{"model": "contrastive image-text model", "dataset": "regions of photos with short descriptions (Visual Genome)", "train_examples": 203450, "image_size": 64, "crop_scale_min": 0.5, "horizontal_flip": true, "color_jitter": 0.1, "tokenizer": "word", "vocab_size": 6471, "loss": "sigmoid", "embed_dim": 256, "encoder_arch": "resnet", "encoder_norm": "batchnorm", "encoder_activation": "relu", "encoder_depths": [2, 4, 2], "encoder_kernel_size": 3, "encoder_stem": "deep", "encoder_avg_pool_shortcut": true, "encoder_widths": [48, 80, 144], "text_encoder_causal": false, "text_encoder_width": 128, "text_encoder_layers": 7, "text_encoder_norm": "layernorm", "text_encoder_norm_position": "pre", "text_encoder_activation": "quick_gelu", "text_encoder_mlp_ratio": 6, "text_encoder_head_dim": 32, "text_encoder_fused_qkv": false, "text_encoder_bias": "qkv", "text_encoder_qk_norm": true, "text_encoder_parallel_block": false, "text_encoder_inner_norm": false, "text_encoder_positions": "learned", "init": "xavier_uniform", "residual_init": "scaled_by_depth", "optimizer": "soap", "beta2": 0.999, "lr": 0.0022, "beta1": 0.9, "shampoo_beta": 0.999, "eps": 1e-08, "precondition_frequency": 25, "max_precond_dim": 512, "one_sided": false, "adamw_lr_other_params": 0.00089, "steps": 9300, "batch_size": 256, "epochs": 11.7, "lr_schedule": "cosine", "final_lr_fraction": 0, "warmup_steps": 930, "weight_decay": 0.2, "adamw_weight_decay_other_params": 0.05}
Rows from block 2 of the text encoder, named by matrix and row number. Rows with one number belong to one neuron. Each number is 200 + 40 x the weight over its row's rms, rounded and kept within 0 to 999. All counts start at 0. After the name is the row's rms in percent of the matrix's.
# fc1: MLP up (text_encoder.blocks.2.mlp.fc1.weight, 768x128), inputs 0-127
# fc2: MLP down (text_encoder.blocks.2.mlp.fc2.weight, 128x768, transposed), outputs 0-127
fc1.286,086,231,204,165,218,167,151,183,181,144,166,194,237,211,193,108,217,304,184,214,182,287,262,220,140,222,289,250,157,154,186,196,114,251,212,167,186,219,180,264,208,235,191,251,157,118,177,205,193,200,198,278,239,188,174,190,209,156,201,218,130,199,206,156,184,186,164,261,247,170,247,163,181,203,184,243,259,169,171,148,177,160,280,123,204,190,284,243,218,186,171,177,174,216,177,170,248,294,141,255,185,157,234,180,206,203,224,220,141,232,220,239,172,272,179,246,218,213,202,231,209,181,212,235,186,235,248,195,197
fc1.287,128,246,101,151,213,160,127,236,230,173,278,248,221,241,154,199,217,168,194,250,166,163,114,184,152,170,283,205,203,212,115,193,223,199,146,241,224,273,243,193,232,178,112,208,196,263,177,183,203,207,169,212,207,226,198,194,218,188,211,226,178,257,148,194,209,168,168,212,217,162,173,244,198,154,226,131,199,209,153,156,174,182,277,176,264,229,231,201,207,213,138,241,212,192,229,243,196,220,138,269,107,296,221,223,239,133,231,246,180,212,195,195,198,144,212,184,222,189,237,253,108,147,192,191,228,180,219,208,191
fc1.289,138,176,149,243,180,175,241,171,201,201,211,237,201,143,234,215,273,171,157,261,153,231,218,203,202,207,195,198,178,126,178,110,233,192,191,170,201,131,232,212,202,207,182,110,123,202,242,135,180,210,255,218,241,198,191,120,222,107,121,195,142,228,162,232,154,185,252,161,223,213,181,184,185,211,176,237,180,157,157,194,199,187,151,132,198,258,214,236,238,281,234,215,223,296,203,231,155,245,218,249,137,298,178,224,207,172,218,181,226,235,203,130,190,206,180,198,194,203,144,184,185,233,149,299,204,217,237,162,222
fc1.291,146,150,203,212,141,148,247,241,225,188,183,291,158,266,176,186,147,240,136,193,221,193,180,206,200,130,224,229,169,171,197,151,203,212,164,173,181,253,246,269,200,156,204,219,236,211,232,182,192,209,167,250,188,241,173,202,216,161,262,142,150,201,218,200,144,210,151,189,216,276,231,208,186,192,185,190,170,240,208,191,182,195,236,107,192,179,235,172,164,231,89,242,205,154,201,266,204,216,199,212,143,233,136,203,251,237,240,203,117,179,212,219,234,265,163,159,213,199,161,278,199,151,129,210,286,175,266,105,162
fc1.292,113,262,276,197,240,167,214,197,249,206,240,196,250,156,182,175,173,222,174,244,219,230,142,107,172,209,255,245,177,219,238,144,187,235,245,196,209,257,158,144,206,175,276,207,176,134,175,203,198,187,127,203,238,227,192,120,200,192,227,219,158,263,165,260,238,184,165,176,149,194,155,239,221,206,273,205,186,227,251,142,242,246,191,198,170,147,171,261,220,252,229,163,192,174,189,269,148,249,198,220,216,102,199,239,292,155,240,274,197,162,220,236,164,233,189,130,204,182,195,203,238,250,195,200,168,278,154,180,205
fc1.293,119,159,182,200,160,147,144,253,251,270,217,232,158,152,251,203,155,177,211,267,189,282,138,252,166,249,285,229,245,155,173,205,253,186,185,182,164,191,184,229,145,124,215,230,205,252,165,127,237,196,172,239,212,206,230,293,176,195,174,183,215,224,192,186,155,240,231,177,213,213,281,179,248,179,213,175,210,178,141,210,209,233,164,171,236,179,218,167,171,154,188,242,190,220,177,248,280,292,193,191,240,177,163,245,191,200,109,209,199,190,164,149,198,203,166,237,298,167,181,145,180,215,216,252,216,168,253,279,197
fc1.294,125,245,164,129,226,175,132,166,146,255,212,171,178,248,207,168,279,204,202,203,172,253,203,194,185,222,228,198,273,218,205,207,218,189,251,162,159,274,199,221,220,201,162,178,117,189,180,116,222,140,154,234,250,225,190,237,172,145,208,113,193,239,189,243,186,223,233,156,224,170,215,246,204,146,211,216,170,244,133,256,220,206,256,185,200,116,238,220,136,214,227,268,202,171,170,210,189,302,205,207,209,209,187,114,230,236,191,210,176,196,198,220,238,281,191,224,237,153,182,210,157,194,198,313,181,122,216,169,258
fc1.296,123,130,166,230,208,175,211,255,158,183,174,203,180,262,258,240,217,224,202,177,204,239,225,172,214,221,253,147,198,264,202,239,248,200,177,184,85,205,228,201,139,225,222,219,179,168,169,204,181,225,187,200,237,214,252,248,139,155,237,218,182,219,279,170,192,162,176,274,226,156,202,165,229,188,171,192,169,160,170,247,155,134,186,209,162,255,83,208,250,206,163,161,266,174,216,168,91,167,234,219,153,290,199,150,202,129,162,187,232,235,193,189,233,315,215,247,185,229,195,236,151,170,220,222,205,211,153,204,185
fc1.297,057,222,174,198,125,172,179,170,222,160,187,219,134,169,175,109,174,220,201,245,136,195,147,206,169,161,194,170,163,203,203,229,155,257,246,168,265,216,184,216,250,161,179,247,249,194,300,213,198,206,171,238,239,211,222,122,146,138,179,169,221,263,163,159,235,147,216,156,237,141,221,168,140,155,234,256,210,223,279,153,169,250,227,266,208,142,191,199,251,182,171,175,226,173,196,311,189,238,219,234,253,188,203,203,172,216,246,247,195,196,150,216,249,143,248,172,266,198,147,270,215,232,180,195,213,250,213,234,155
fc1.298,056,258,164,202,154,248,192,212,219,103,227,132,180,179,277,121,229,239,246,187,214,140,195,136,221,217,222,212,191,116,164,226,207,150,236,200,246,208,185,177,213,176,185,145,250,233,194,179,238,150,226,207,157,225,154,151,218,182,235,189,184,275,204,131,239,198,178,163,202,235,288,261,249,233,269,143,194,128,256,187,229,251,218,218,264,218,250,235,259,182,239,174,177,268,202,208,196,175,225,180,267,213,247,173,139,212,221,220,178,182,210,197,247,251,146,208,216,188,175,125,111,182,169,188,195,230,224,216,271
fc1.299,095,249,264,258,184,160,207,181,212,205,265,172,160,124,156,204,206,219,185,243,238,144,234,175,154,226,199,275,160,194,164,182,200,171,177,181,192,218,156,131,217,219,232,126,254,241,136,165,247,201,163,202,186,211,207,135,231,166,168,214,197,126,190,185,236,134,203,140,218,268,172,176,167,217,261,202,207,219,215,202,180,252,241,174,178,230,208,225,225,247,186,201,160,184,146,240,217,278,251,231,272,99,235,221,244,253,247,209,232,158,220,199,289,148,163,165,239,174,213,92,229,154,231,145,184,243,240,208,181
fc1.300,117,268,172,214,193,99,200,122,159,173,170,209,175,186,245,222,154,239,213,338,201,215,188,201,128,227,300,243,168,196,173,172,184,216,149,234,182,224,267,201,190,157,203,181,237,174,184,182,204,215,193,198,157,216,233,210,226,169,233,279,186,215,149,134,192,161,183,146,201,120,238,265,238,214,203,171,168,198,163,214,247,210,215,233,291,189,275,207,223,118,186,177,190,234,223,227,166,232,152,239,230,215,200,230,172,213,179,186,186,207,214,157,209,165,211,234,232,144,223,195,217,244,211,215,223,343,252,231,239
fc1.301,060,277,198,221,221,153,223,221,125,140,202,220,130,220,158,156,187,216,154,200,230,210,153,170,186,172,159,228,220,226,216,182,213,170,201,195,160,212,209,195,197,137,221,164,272,175,172,178,190,228,251,206,174,233,227,196,215,151,161,256,193,171,166,201,215,233,168,130,183,200,257,151,223,291,200,194,217,161,215,212,157,256,201,210,215,136,164,214,243,215,118,110,248,199,220,270,205,206,239,238,277,174,193,169,241,145,212,227,250,213,134,212,223,241,202,176,249,81,155,167,274,189,213,201,215,194,317,290,191
fc1.302,069,220,296,172,126,180,159,177,272,163,193,167,210,224,267,183,181,230,271,228,168,135,208,177,183,141,240,173,182,180,146,158,237,196,250,156,215,191,219,214,133,124,216,193,198,223,271,249,205,226,236,143,219,228,205,208,277,242,258,214,178,289,238,183,237,232,220,181,264,203,160,183,184,186,238,217,229,151,220,131,230,227,252,180,210,268,227,173,189,263,255,281,191,161,129,177,257,261,235,175,165,189,175,154,160,234,210,235,159,128,181,145,228,177,219,158,213,155,237,178,179,174,211,156,182,268,225,174,201
fc1.303,088,242,185,193,227,140,147,187,172,157,142,187,246,195,215,128,209,284,156,205,168,265,268,195,135,271,265,227,185,179,189,170,123,242,161,134,204,211,148,247,187,202,200,244,131,106,187,194,212,168,176,255,204,205,186,203,189,169,181,209,135,204,217,142,167,185,172,266,254,131,260,167,192,194,194,230,265,190,175,163,212,174,262,129,202,201,264,234,204,162,135,180,167,231,186,182,266,320,158,236,172,198,255,188,218,226,229,197,153,238,178,238,175,230,182,239,213,187,178,238,164,189,241,235,187,228,254,182,168
fc1.304,085,213,239,235,185,220,166,221,186,230,167,272,155,200,145,245,157,229,187,232,194,229,289,171,151,189,157,134,211,228,190,192,234,154,184,203,244,207,194,129,318,260,225,195,202,233,150,225,198,264,173,194,196,214,147,218,189,190,202,177,158,104,245,164,175,213,230,290,144,221,99,170,225,224,177,186,242,204,168,223,234,203,222,209,112,257,177,195,210,152,208,182,163,220,166,131,160,257,152,255,159,252,194,195,223,244,157,188,239,254,192,196,298,169,187,205,220,204,187,207,204,152,253,209,250,137,180,217,131
fc1.306,058,162,141,224,201,237,200,206,192,224,227,229,202,109,167,270,214,227,205,290,182,206,251,174,137,196,198,151,220,146,188,206,192,189,198,237,145,212,218,183,302,284,182,210,193,206,173,93,195,250,174,214,222,282,191,150,157,160,178,205,154,137,184,168,224,112,180,189,206,213,141,200,232,177,179,176,224,241,263,214,212,170,239,225,159,180,138,175,307,216,205,227,124,211,223,204,220,244,206,235,189,202,230,252,264,285,220,198,180,179,256,200,256,152,209,186,187,221,250,176,248,234,212,214,230,229,189,179,98
fc1.307,118,185,143,192,222,96,236,192,151,242,240,195,218,125,188,158,187,213,154,199,208,230,157,189,175,223,177,224,168,195,219,196,190,201,208,245,134,223,178,205,185,200,137,220,237,177,143,156,210,217,145,186,207,227,211,146,116,164,154,190,272,190,217,169,212,74,238,128,206,163,300,241,176,157,210,192,190,203,268,280,188,191,177,221,195,180,174,251,290,293,115,232,203,160,249,250,176,218,211,206,223,184,246,219,229,226,177,242,264,234,257,161,209,218,135,207,236,210,226,215,197,201,191,223,136,265,235,224,184
fc1.308,045,254,189,226,196,184,265,194,252,243,239,196,156,193,196,239,136,210,126,193,211,235,238,144,243,218,165,193,218,199,237,155,123,202,208,249,204,228,201,241,157,277,196,285,230,152,168,286,202,183,204,185,177,156,199,203,190,231,155,145,234,224,209,252,208,214,153,228,254,209,159,210,179,231,274,216,159,173,183,214,200,153,151,172,180,160,236,212,110,247,279,165,216,168,206,144,211,210,156,181,151,179,244,130,237,197,198,194,195,168,199,231,183,239,245,174,145,133,177,299,169,216,230,198,214,227,60,146,211
fc1.310,126,199,246,207,253,103,200,198,137,210,211,233,197,173,201,202,261,214,148,210,194,246,130,227,258,142,285,158,181,223,146,274,275,194,252,269,143,255,191,211,258,129,109,179,185,240,202,176,223,218,186,231,183,161,244,235,157,176,192,156,233,253,231,220,174,213,154,244,152,170,172,132,129,226,216,180,198,158,187,237,225,183,169,160,212,189,241,180,281,221,182,197,219,136,244,143,126,183,178,213,175,168,167,202,180,173,247,203,270,237,220,289,216,236,229,213,151,220,182,190,211,158,177,264,216,152,224,196,181
fc1.313,166,219,238,176,144,242,139,240,148,216,271,252,182,202,204,181,282,261,182,205,183,233,197,250,223,167,207,192,237,172,140,159,191,226,170,117,228,191,224,247,217,282,220,201,161,200,175,188,192,250,168,244,181,194,223,232,218,163,148,148,128,230,173,316,184,259,158,164,228,228,228,168,234,114,177,180,207,219,177,270,167,185,141,227,196,200,274,145,154,161,105,171,148,231,170,169,194,216,194,173,207,180,195,183,192,249,208,230,203,175,180,174,205,241,88,203,222,194,156,250,114,184,160,256,179,216,170,204,167
fc1.315,127,188,214,211,199,172,244,168,192,257,191,225,140,276,152,143,183,268,224,218,205,161,153,187,191,241,223,160,152,146,186,143,154,197,121,207,203,170,197,199,199,202,276,238,203,205,185,173,202,228,184,218,104,252,68,178,226,158,240,209,130,200,220,223,141,217,148,220,185,247,162,187,126,179,182,248,192,236,242,232,156,185,211,130,275,170,217,175,211,211,136,194,253,207,218,237,156,202,118,184,123,266,170,200,220,236,179,238,215,121,241,205,146,262,252,187,178,242,183,211,187,230,220,193,141,226,198,144,220
fc1.316,057,177,190,203,192,194,233,163,230,185,193,171,198,256,321,165,227,129,286,150,175,192,222,202,275,247,175,249,242,214,171,182,182,183,180,135,179,159,203,166,112,246,153,201,237,260,207,171,256,194,252,224,170,132,184,212,220,177,314,227,164,267,207,182,233,200,198,196,195,212,231,241,184,197,140,178,212,162,206,182,168,200,209,170,238,196,240,208,230,192,157,251,223,203,199,278,194,134,287,123,178,251,200,147,154,245,177,214,282,200,217,182,227,185,185,256,266,216,202,140,181,155,180,212,141,145,259,204,165
fc1.317,115,216,159,206,202,131,177,209,205,124,265,242,229,197,204,256,190,223,129,181,232,255,180,173,242,214,243,162,210,237,185,229,238,203,152,197,232,175,135,198,204,152,199,208,198,240,163,194,194,272,212,199,179,214,137,189,238,223,177,219,149,282,253,221,247,246,146,222,203,141,262,199,159,189,204,278,198,204,218,252,184,200,301,205,212,166,200,170,222,219,108,253,204,255,274,232,162,318,198,207,176,151,213,165,127,177,181,196,225,237,201,264,256,212,253,232,170,247,258,141,207,240,186,238,231,121,179,203,158
fc1.318,113,153,182,152,208,199,116,160,244,248,278,184,270,175,213,185,172,285,168,148,233,252,177,247,158,186,280,188,200,217,206,97,149,222,292,155,175,277,194,153,157,199,223,186,172,217,146,164,198,179,186,201,195,316,236,256,188,206,206,176,194,213,198,217,250,167,239,167,201,183,221,142,201,141,211,219,194,190,181,256,205,204,201,173,197,142,224,196,82,155,141,225,201,260,175,228,219,206,259,229,228,177,231,235,214,213,187,177,217,217,226,158,233,253,210,174,233,153,223,204,174,152,241,296,230,176,249,171,196
fc1.320,129,229,153,201,175,168,177,281,181,146,215,183,252,237,198,212,242,231,161,223,284,249,180,144,222,155,273,200,168,200,78,229,169,195,106,186,135,194,127,167,191,179,125,205,190,259,181,238,225,151,222,155,196,155,205,190,171,218,153,196,146,263,172,258,326,196,173,224,180,186,222,197,174,162,220,238,221,284,156,234,207,221,238,263,164,181,186,169,182,181,215,213,175,192,219,280,157,245,233,218,175,159,204,262,174,187,267,221,233,194,199,262,206,165,201,273,217,189,245,212,232,235,216,230,189,246,165,209,206
fc2.286,077,253,194,173,252,184,161,226,170,128,151,192,211,198,237,119,214,240,187,193,202,289,212,175,142,202,253,214,188,182,221,188,161,225,188,168,207,198,202,242,240,268,203,302,104,143,195,263,206,241,189,326,170,195,197,191,228,175,165,154,143,158,193,200,93,175,206,261,246,179,255,202,191,176,188,229,263,178,153,138,229,175,211,150,225,206,288,212,198,231,207,161,181,236,124,195,261,207,167,255,206,196,241,178,188,250,192,222,158,213,230,248,157,221,224,240,207,218,213,227,233,137,183,225,177,217,254,137,182
fc2.287,156,197,242,285,248,192,253,258,192,167,191,118,224,231,167,178,191,151,160,148,208,274,197,217,167,241,150,186,158,199,205,223,169,164,171,216,154,194,181,128,256,200,254,215,110,152,187,172,198,241,273,202,157,175,258,202,219,235,182,138,170,185,141,205,142,173,240,245,216,293,263,195,113,232,162,228,187,150,189,244,205,145,209,190,207,183,181,200,178,228,206,174,300,230,127,150,226,193,207,184,232,257,240,242,225,226,220,235,160,212,239,230,190,196,156,223,107,261,217,255,234,208,161,206,245,142,205,201,180
fc2.289,132,232,203,255,157,189,236,212,170,198,162,187,136,210,181,138,256,244,230,179,218,212,238,204,232,175,178,261,220,262,152,156,176,211,151,173,249,192,241,152,261,170,208,244,248,161,210,218,147,165,206,178,159,284,213,221,208,262,230,165,229,164,197,186,225,217,132,213,159,166,219,176,245,216,202,161,205,231,173,80,131,193,235,243,227,175,232,230,178,111,160,158,174,113,188,184,280,196,152,160,252,172,154,235,212,192,210,234,190,200,220,244,231,158,204,283,198,127,202,237,127,264,177,225,176,200,111,216,250
fc2.291,183,263,164,164,256,227,202,203,249,235,227,171,181,241,245,170,221,197,195,247,188,242,115,233,184,145,223,202,229,195,269,141,227,140,121,157,223,163,197,207,225,138,295,193,241,239,210,279,181,233,154,244,139,242,226,169,223,229,269,269,249,130,180,192,168,124,203,199,231,161,197,263,210,224,215,182,169,127,219,216,168,159,139,176,215,155,271,160,198,234,143,156,192,176,170,200,248,203,227,186,236,178,173,178,237,185,218,258,242,170,230,217,224,212,213,107,198,165,191,215,114,131,176,178,241,226,205,153,187
fc2.292,081,127,140,197,164,248,193,203,216,168,184,213,189,223,245,194,188,154,239,156,185,176,275,262,278,202,196,205,173,173,174,264,211,191,138,190,179,168,242,249,214,191,195,223,206,301,235,155,222,242,272,192,183,147,197,237,186,211,187,223,248,124,252,167,232,238,204,226,259,188,237,183,203,166,120,226,256,171,120,244,168,181,170,232,236,229,217,168,162,158,153,240,248,211,229,175,235,127,209,146,240,273,186,166,133,235,194,110,100,208,203,180,233,174,203,241,199,193,199,173,166,162,213,228,195,150,297,232,170
fc2.293,105,219,167,156,219,228,186,146,213,229,141,251,197,252,194,235,278,174,133,250,209,149,255,114,211,174,202,153,199,240,307,197,151,188,209,196,215,173,221,187,203,219,193,214,206,167,150,243,242,172,284,134,217,165,211,149,219,137,167,193,279,207,261,186,190,173,105,269,218,202,180,254,274,173,184,226,220,252,224,226,209,228,192,189,144,232,147,204,211,196,222,225,189,152,186,164,168,116,188,228,175,202,176,196,165,250,233,218,147,191,248,231,130,219,162,160,156,281,171,248,206,173,212,215,249,228,149,113,207
fc2.294,164,227,199,164,143,196,256,205,167,184,152,131,190,180,214,200,177,206,198,250,218,276,243,186,212,162,230,192,164,225,239,260,206,242,147,151,258,226,250,213,195,234,154,196,106,202,201,264,151,165,237,218,150,199,201,144,166,219,231,262,216,211,231,177,98,221,223,186,158,237,213,186,205,166,226,197,251,213,249,291,199,179,230,242,207,201,267,168,258,211,287,178,202,191,173,195,127,136,237,172,149,126,157,205,158,154,199,219,138,253,170,230,193,174,274,168,182,244,263,262,197,211,224,169,209,220,205,109,138
fc2.296,094,262,212,152,164,169,214,115,219,229,213,179,197,162,141,165,161,217,168,187,207,136,151,237,167,172,127,242,214,174,211,155,172,227,232,219,288,215,200,177,238,193,164,173,231,190,238,203,214,100,247,192,194,193,144,191,250,226,115,151,207,190,166,219,238,209,266,151,178,233,205,236,141,236,238,167,247,227,203,180,238,256,227,174,226,168,328,194,158,229,206,270,105,186,210,236,277,224,201,172,209,110,235,241,233,213,273,197,216,194,248,238,174,158,191,184,204,159,180,168,234,252,184,165,185,228,259,192,234
fc2.297,031,208,205,218,242,224,149,167,124,236,240,169,249,194,178,302,211,198,205,195,267,229,254,187,273,237,206,244,189,215,252,222,241,155,193,170,186,161,179,184,122,265,232,115,168,231,160,257,233,212,245,148,167,232,180,215,204,229,224,237,247,188,213,196,157,216,109,142,183,181,209,239,189,293,132,146,209,267,159,204,176,180,132,131,234,268,242,179,227,194,199,219,226,243,181,177,193,165,181,183,233,171,178,190,253,199,152,106,183,275,231,211,140,191,220,205,208,161,182,166,129,210,193,217,215,152,165,145,158
fc2.298,038,179,211,196,228,158,222,192,209,248,171,231,242,217,152,212,214,139,206,253,196,244,239,235,154,178,207,230,183,231,179,212,144,216,163,188,181,153,231,226,146,174,248,264,146,224,270,179,216,223,206,179,303,178,246,250,142,198,213,253,247,157,228,278,183,199,143,157,187,123,154,197,184,170,141,213,193,283,173,207,200,200,155,150,171,152,108,163,213,155,177,171,211,192,219,222,195,237,148,263,178,224,194,214,261,219,178,152,181,257,185,252,154,98,248,197,175,235,252,307,232,251,259,217,208,142,192,200,177
fc2.299,066,149,134,176,222,253,172,266,207,204,156,200,257,319,258,132,221,131,253,191,191,277,157,245,247,178,203,167,191,191,201,210,141,237,223,197,213,178,181,220,223,158,208,282,126,157,227,236,154,225,218,182,238,208,210,210,207,193,242,246,190,245,158,257,194,275,165,228,160,126,247,212,200,176,139,206,196,192,209,214,181,153,175,204,221,172,176,151,115,170,216,207,240,213,287,215,211,126,190,170,196,309,158,193,118,202,188,216,145,224,202,168,141,199,219,254,201,197,192,286,209,236,189,239,201,175,187,186,220
fc2.300,145,148,203,247,213,280,191,282,218,190,198,171,295,250,205,194,239,189,138,154,188,163,148,144,159,271,140,175,259,164,184,251,141,147,184,150,227,249,113,174,204,174,138,258,185,206,208,208,253,175,231,234,208,174,153,193,212,280,173,140,223,259,235,264,147,274,176,249,214,210,228,206,206,216,187,156,213,231,171,193,205,168,197,138,135,202,105,201,183,213,209,229,214,216,162,153,205,203,194,152,174,257,249,228,240,238,179,244,223,247,173,191,184,202,218,130,243,260,216,252,194,186,190,208,168,193,285,165,203
fc2.301,033,111,201,204,208,209,179,223,252,217,215,166,285,209,249,238,256,152,212,247,200,199,207,192,221,277,264,176,247,186,197,179,145,229,231,157,247,106,224,245,176,249,188,150,134,214,234,234,184,215,118,143,231,239,197,195,146,211,239,179,206,239,250,191,187,176,138,222,216,190,166,201,163,162,178,255,208,273,183,189,177,194,228,161,191,181,213,120,186,219,221,265,160,207,258,149,143,175,207,224,218,225,133,249,164,285,162,203,167,245,228,169,206,173,221,223,219,243,214,235,152,141,212,216,221,236,70,130,185
fc2.302,040,175,163,216,219,200,224,242,165,249,211,245,227,214,120,232,217,137,185,187,245,272,173,231,199,205,99,228,152,213,212,264,217,262,117,248,216,217,177,207,244,201,255,252,171,167,203,199,221,208,217,257,153,150,263,195,178,132,191,217,255,76,169,241,171,216,201,163,96,167,198,193,178,190,137,201,170,236,202,209,198,160,163,229,196,171,167,187,171,130,207,127,253,204,239,267,199,189,159,244,212,228,201,137,252,219,173,175,200,287,211,232,169,181,210,251,200,176,206,263,226,228,167,252,166,146,248,243,179
fc2.303,088,263,208,192,246,180,167,226,159,113,125,195,202,199,233,145,218,236,164,188,205,288,231,165,161,213,223,206,209,168,217,173,177,221,158,151,212,179,193,226,227,261,211,306,97,150,207,247,206,227,162,305,159,204,187,192,228,165,170,140,140,156,196,188,115,162,201,244,241,148,257,190,172,159,186,235,275,195,168,131,241,181,217,152,201,220,288,201,199,208,173,170,204,238,140,218,275,240,163,241,180,216,256,177,196,257,182,204,170,219,204,240,158,221,215,232,192,183,208,228,173,148,211,225,182,211,256,114,168
fc2.304,057,173,159,214,233,172,263,210,226,169,209,95,237,219,232,150,249,187,217,181,283,204,115,247,245,219,218,257,239,195,202,160,206,243,264,205,158,233,187,219,124,188,104,194,230,141,171,241,171,101,204,191,198,162,228,194,236,193,209,197,212,231,208,226,182,193,212,142,222,192,276,203,153,182,272,156,149,139,267,203,155,181,156,152,252,179,257,180,208,278,193,262,203,182,225,238,270,173,227,132,234,176,175,217,180,168,205,205,226,153,247,205,131,231,194,180,205,175,224,210,212,210,167,149,155,288,225,162,241
fc2.306,034,218,217,212,162,208,192,195,244,200,178,172,183,267,213,134,173,186,152,168,231,209,141,222,260,222,219,264,206,232,206,164,187,221,246,181,245,162,204,196,195,165,229,228,217,172,229,326,165,152,212,179,200,228,209,206,204,235,106,200,170,217,127,242,211,290,226,189,213,157,246,211,227,217,213,211,215,99,190,143,164,257,230,229,240,166,249,217,51,235,225,245,233,167,223,212,219,132,257,144,210,200,197,195,124,150,218,247,223,169,227,181,114,218,162,202,192,156,176,240,157,193,186,148,197,245,234,196,261
fc2.307,087,200,216,182,168,312,125,202,225,184,160,206,179,253,211,216,161,171,261,164,168,151,221,208,222,177,213,183,221,173,198,188,196,176,160,122,239,190,234,204,237,201,261,175,148,242,290,225,251,161,245,245,197,201,175,213,228,242,178,252,97,261,158,250,202,309,162,239,189,215,151,189,195,256,205,221,203,217,143,133,213,257,258,205,233,223,178,157,87,149,272,197,208,240,155,198,219,177,190,179,177,179,193,215,154,179,267,175,156,176,177,246,197,169,259,202,188,193,159,159,229,224,199,191,250,136,162,185,260
fc2.308,026,162,177,157,250,206,285,204,182,217,199,187,229,192,183,177,223,165,213,215,191,180,186,161,176,146,198,210,202,150,210,267,207,241,197,145,180,163,260,183,270,141,204,204,153,292,203,70,222,177,267,254,203,215,207,185,169,158,174,184,149,117,186,191,244,223,247,214,237,223,207,167,216,185,132,235,214,176,236,186,177,158,271,272,213,178,186,172,136,199,98,203,136,219,262,225,150,165,228,189,225,195,225,168,141,251,259,162,192,218,219,167,222,184,268,279,204,227,146,152,217,190,245,230,193,250,282,225,207
fc2.310,084,217,172,186,150,257,168,117,181,226,153,211,251,203,157,237,187,164,228,211,193,195,237,154,273,236,75,193,190,139,243,205,136,189,195,202,302,212,238,199,158,295,306,257,165,123,210,216,198,213,203,199,216,227,184,170,257,235,174,245,183,195,204,215,166,108,179,159,220,210,196,204,202,159,197,178,164,240,171,215,171,237,249,214,231,178,209,188,141,179,204,226,213,215,146,247,260,270,195,194,163,194,173,237,276,190,167,198,204,199,175,121,160,125,166,256,139,215,215,209,224,242,262,143,175,204,211,231,208
fc2.313,156,213,203,178,165,246,252,230,120,152,192,144,151,201,196,154,186,257,156,176,248,162,149,246,246,182,253,166,166,152,185,161,176,254,248,178,173,234,251,203,172,214,140,227,155,196,242,208,220,149,227,195,199,180,190,234,172,215,296,198,262,199,192,263,216,271,248,186,244,91,242,207,225,138,175,209,228,193,187,248,214,207,204,237,210,166,250,209,170,169,132,167,206,210,136,169,131,175,258,227,211,112,258,116,214,187,292,144,176,232,200,294,212,219,151,176,223,186,183,174,210,229,236,182,187,234,216,201,160
fc2.315,169,244,182,198,178,239,208,162,257,229,124,237,240,189,203,244,307,195,233,196,187,81,159,108,206,246,120,207,179,252,185,159,218,153,222,257,256,215,239,196,192,177,189,132,136,230,138,238,204,201,244,174,183,218,236,127,178,177,169,255,249,200,234,197,190,213,152,193,248,245,227,225,226,258,264,199,226,240,285,176,186,269,266,188,215,226,195,246,227,205,226,202,189,229,169,150,213,191,240,176,172,229,138,226,137,186,262,202,178,271,140,240,197,170,199,199,146,215,229,207,226,189,166,113,194,170,215,205,175
fc2.316,036,235,231,151,181,165,210,213,172,204,226,224,224,181,180,218,231,290,196,184,171,143,86,171,123,169,248,161,153,129,192,142,198,170,110,241,202,238,225,199,210,166,239,217,136,228,269,232,151,191,154,186,277,187,246,247,200,240,130,179,198,218,291,189,156,220,205,158,208,217,169,173,239,236,243,210,185,229,196,223,246,239,166,205,166,199,116,183,218,233,239,132,191,189,183,159,175,303,189,327,212,168,184,200,262,195,209,181,178,219,130,200,194,233,211,200,180,201,214,266,158,226,195,189,195,186,143,234,226
fc2.317,158,227,205,206,179,213,198,193,116,224,191,164,292,173,208,196,231,142,241,168,229,216,216,134,204,232,169,179,236,232,234,207,244,169,240,210,217,176,238,124,219,183,275,267,203,192,228,137,214,225,232,229,207,209,259,234,191,166,188,242,183,171,182,208,200,214,217,179,159,174,214,222,147,242,210,208,177,174,202,118,160,140,221,291,296,130,163,162,251,196,232,183,213,159,168,197,266,149,215,230,229,197,150,246,237,250,269,260,164,249,266,87,223,174,174,145,191,260,166,188,225,165,161,114,187,198,184,151,239
fc2.318,114,190,229,209,187,185,198,208,205,167,120,210,144,228,155,192,253,154,206,252,189,200,208,171,213,149,167,224,251,203,218,296,165,221,130,279,180,180,287,187,285,184,168,226,192,223,217,274,191,177,256,155,136,165,225,141,239,198,214,156,227,181,243,216,216,236,232,219,139,222,189,247,292,188,199,160,192,242,173,257,202,155,253,161,194,254,166,244,247,213,258,211,247,180,180,227,217,194,147,195,230,186,169,180,201,174,193,196,122,216,160,255,209,226,141,228,182,281,196,117,222,147,135,108,176,231,140,173,205
fc2.320,114,232,149,180,281,217,213,152,160,172,204,238,226,150,200,196,187,191,276,196,262,218,109,137,159,243,211,187,222,254,243,192,184,176,276,243,177,223,257,222,221,227,228,235,119,169,256,202,206,166,158,234,219,212,244,203,221,243,206,205,200,195,278,190,173,193,194,149,189,200,179,198,147,242,161,238,204,121,213,146,196,111,236,214,244,154,133,136,211,200,224,298,260,202,208,198,325,193,224,213,236,295,240,230,183,181,204,150,185,237,192,199,224,187,182,175,187,204,163,211,225,136,154,172,160,190,206,118,198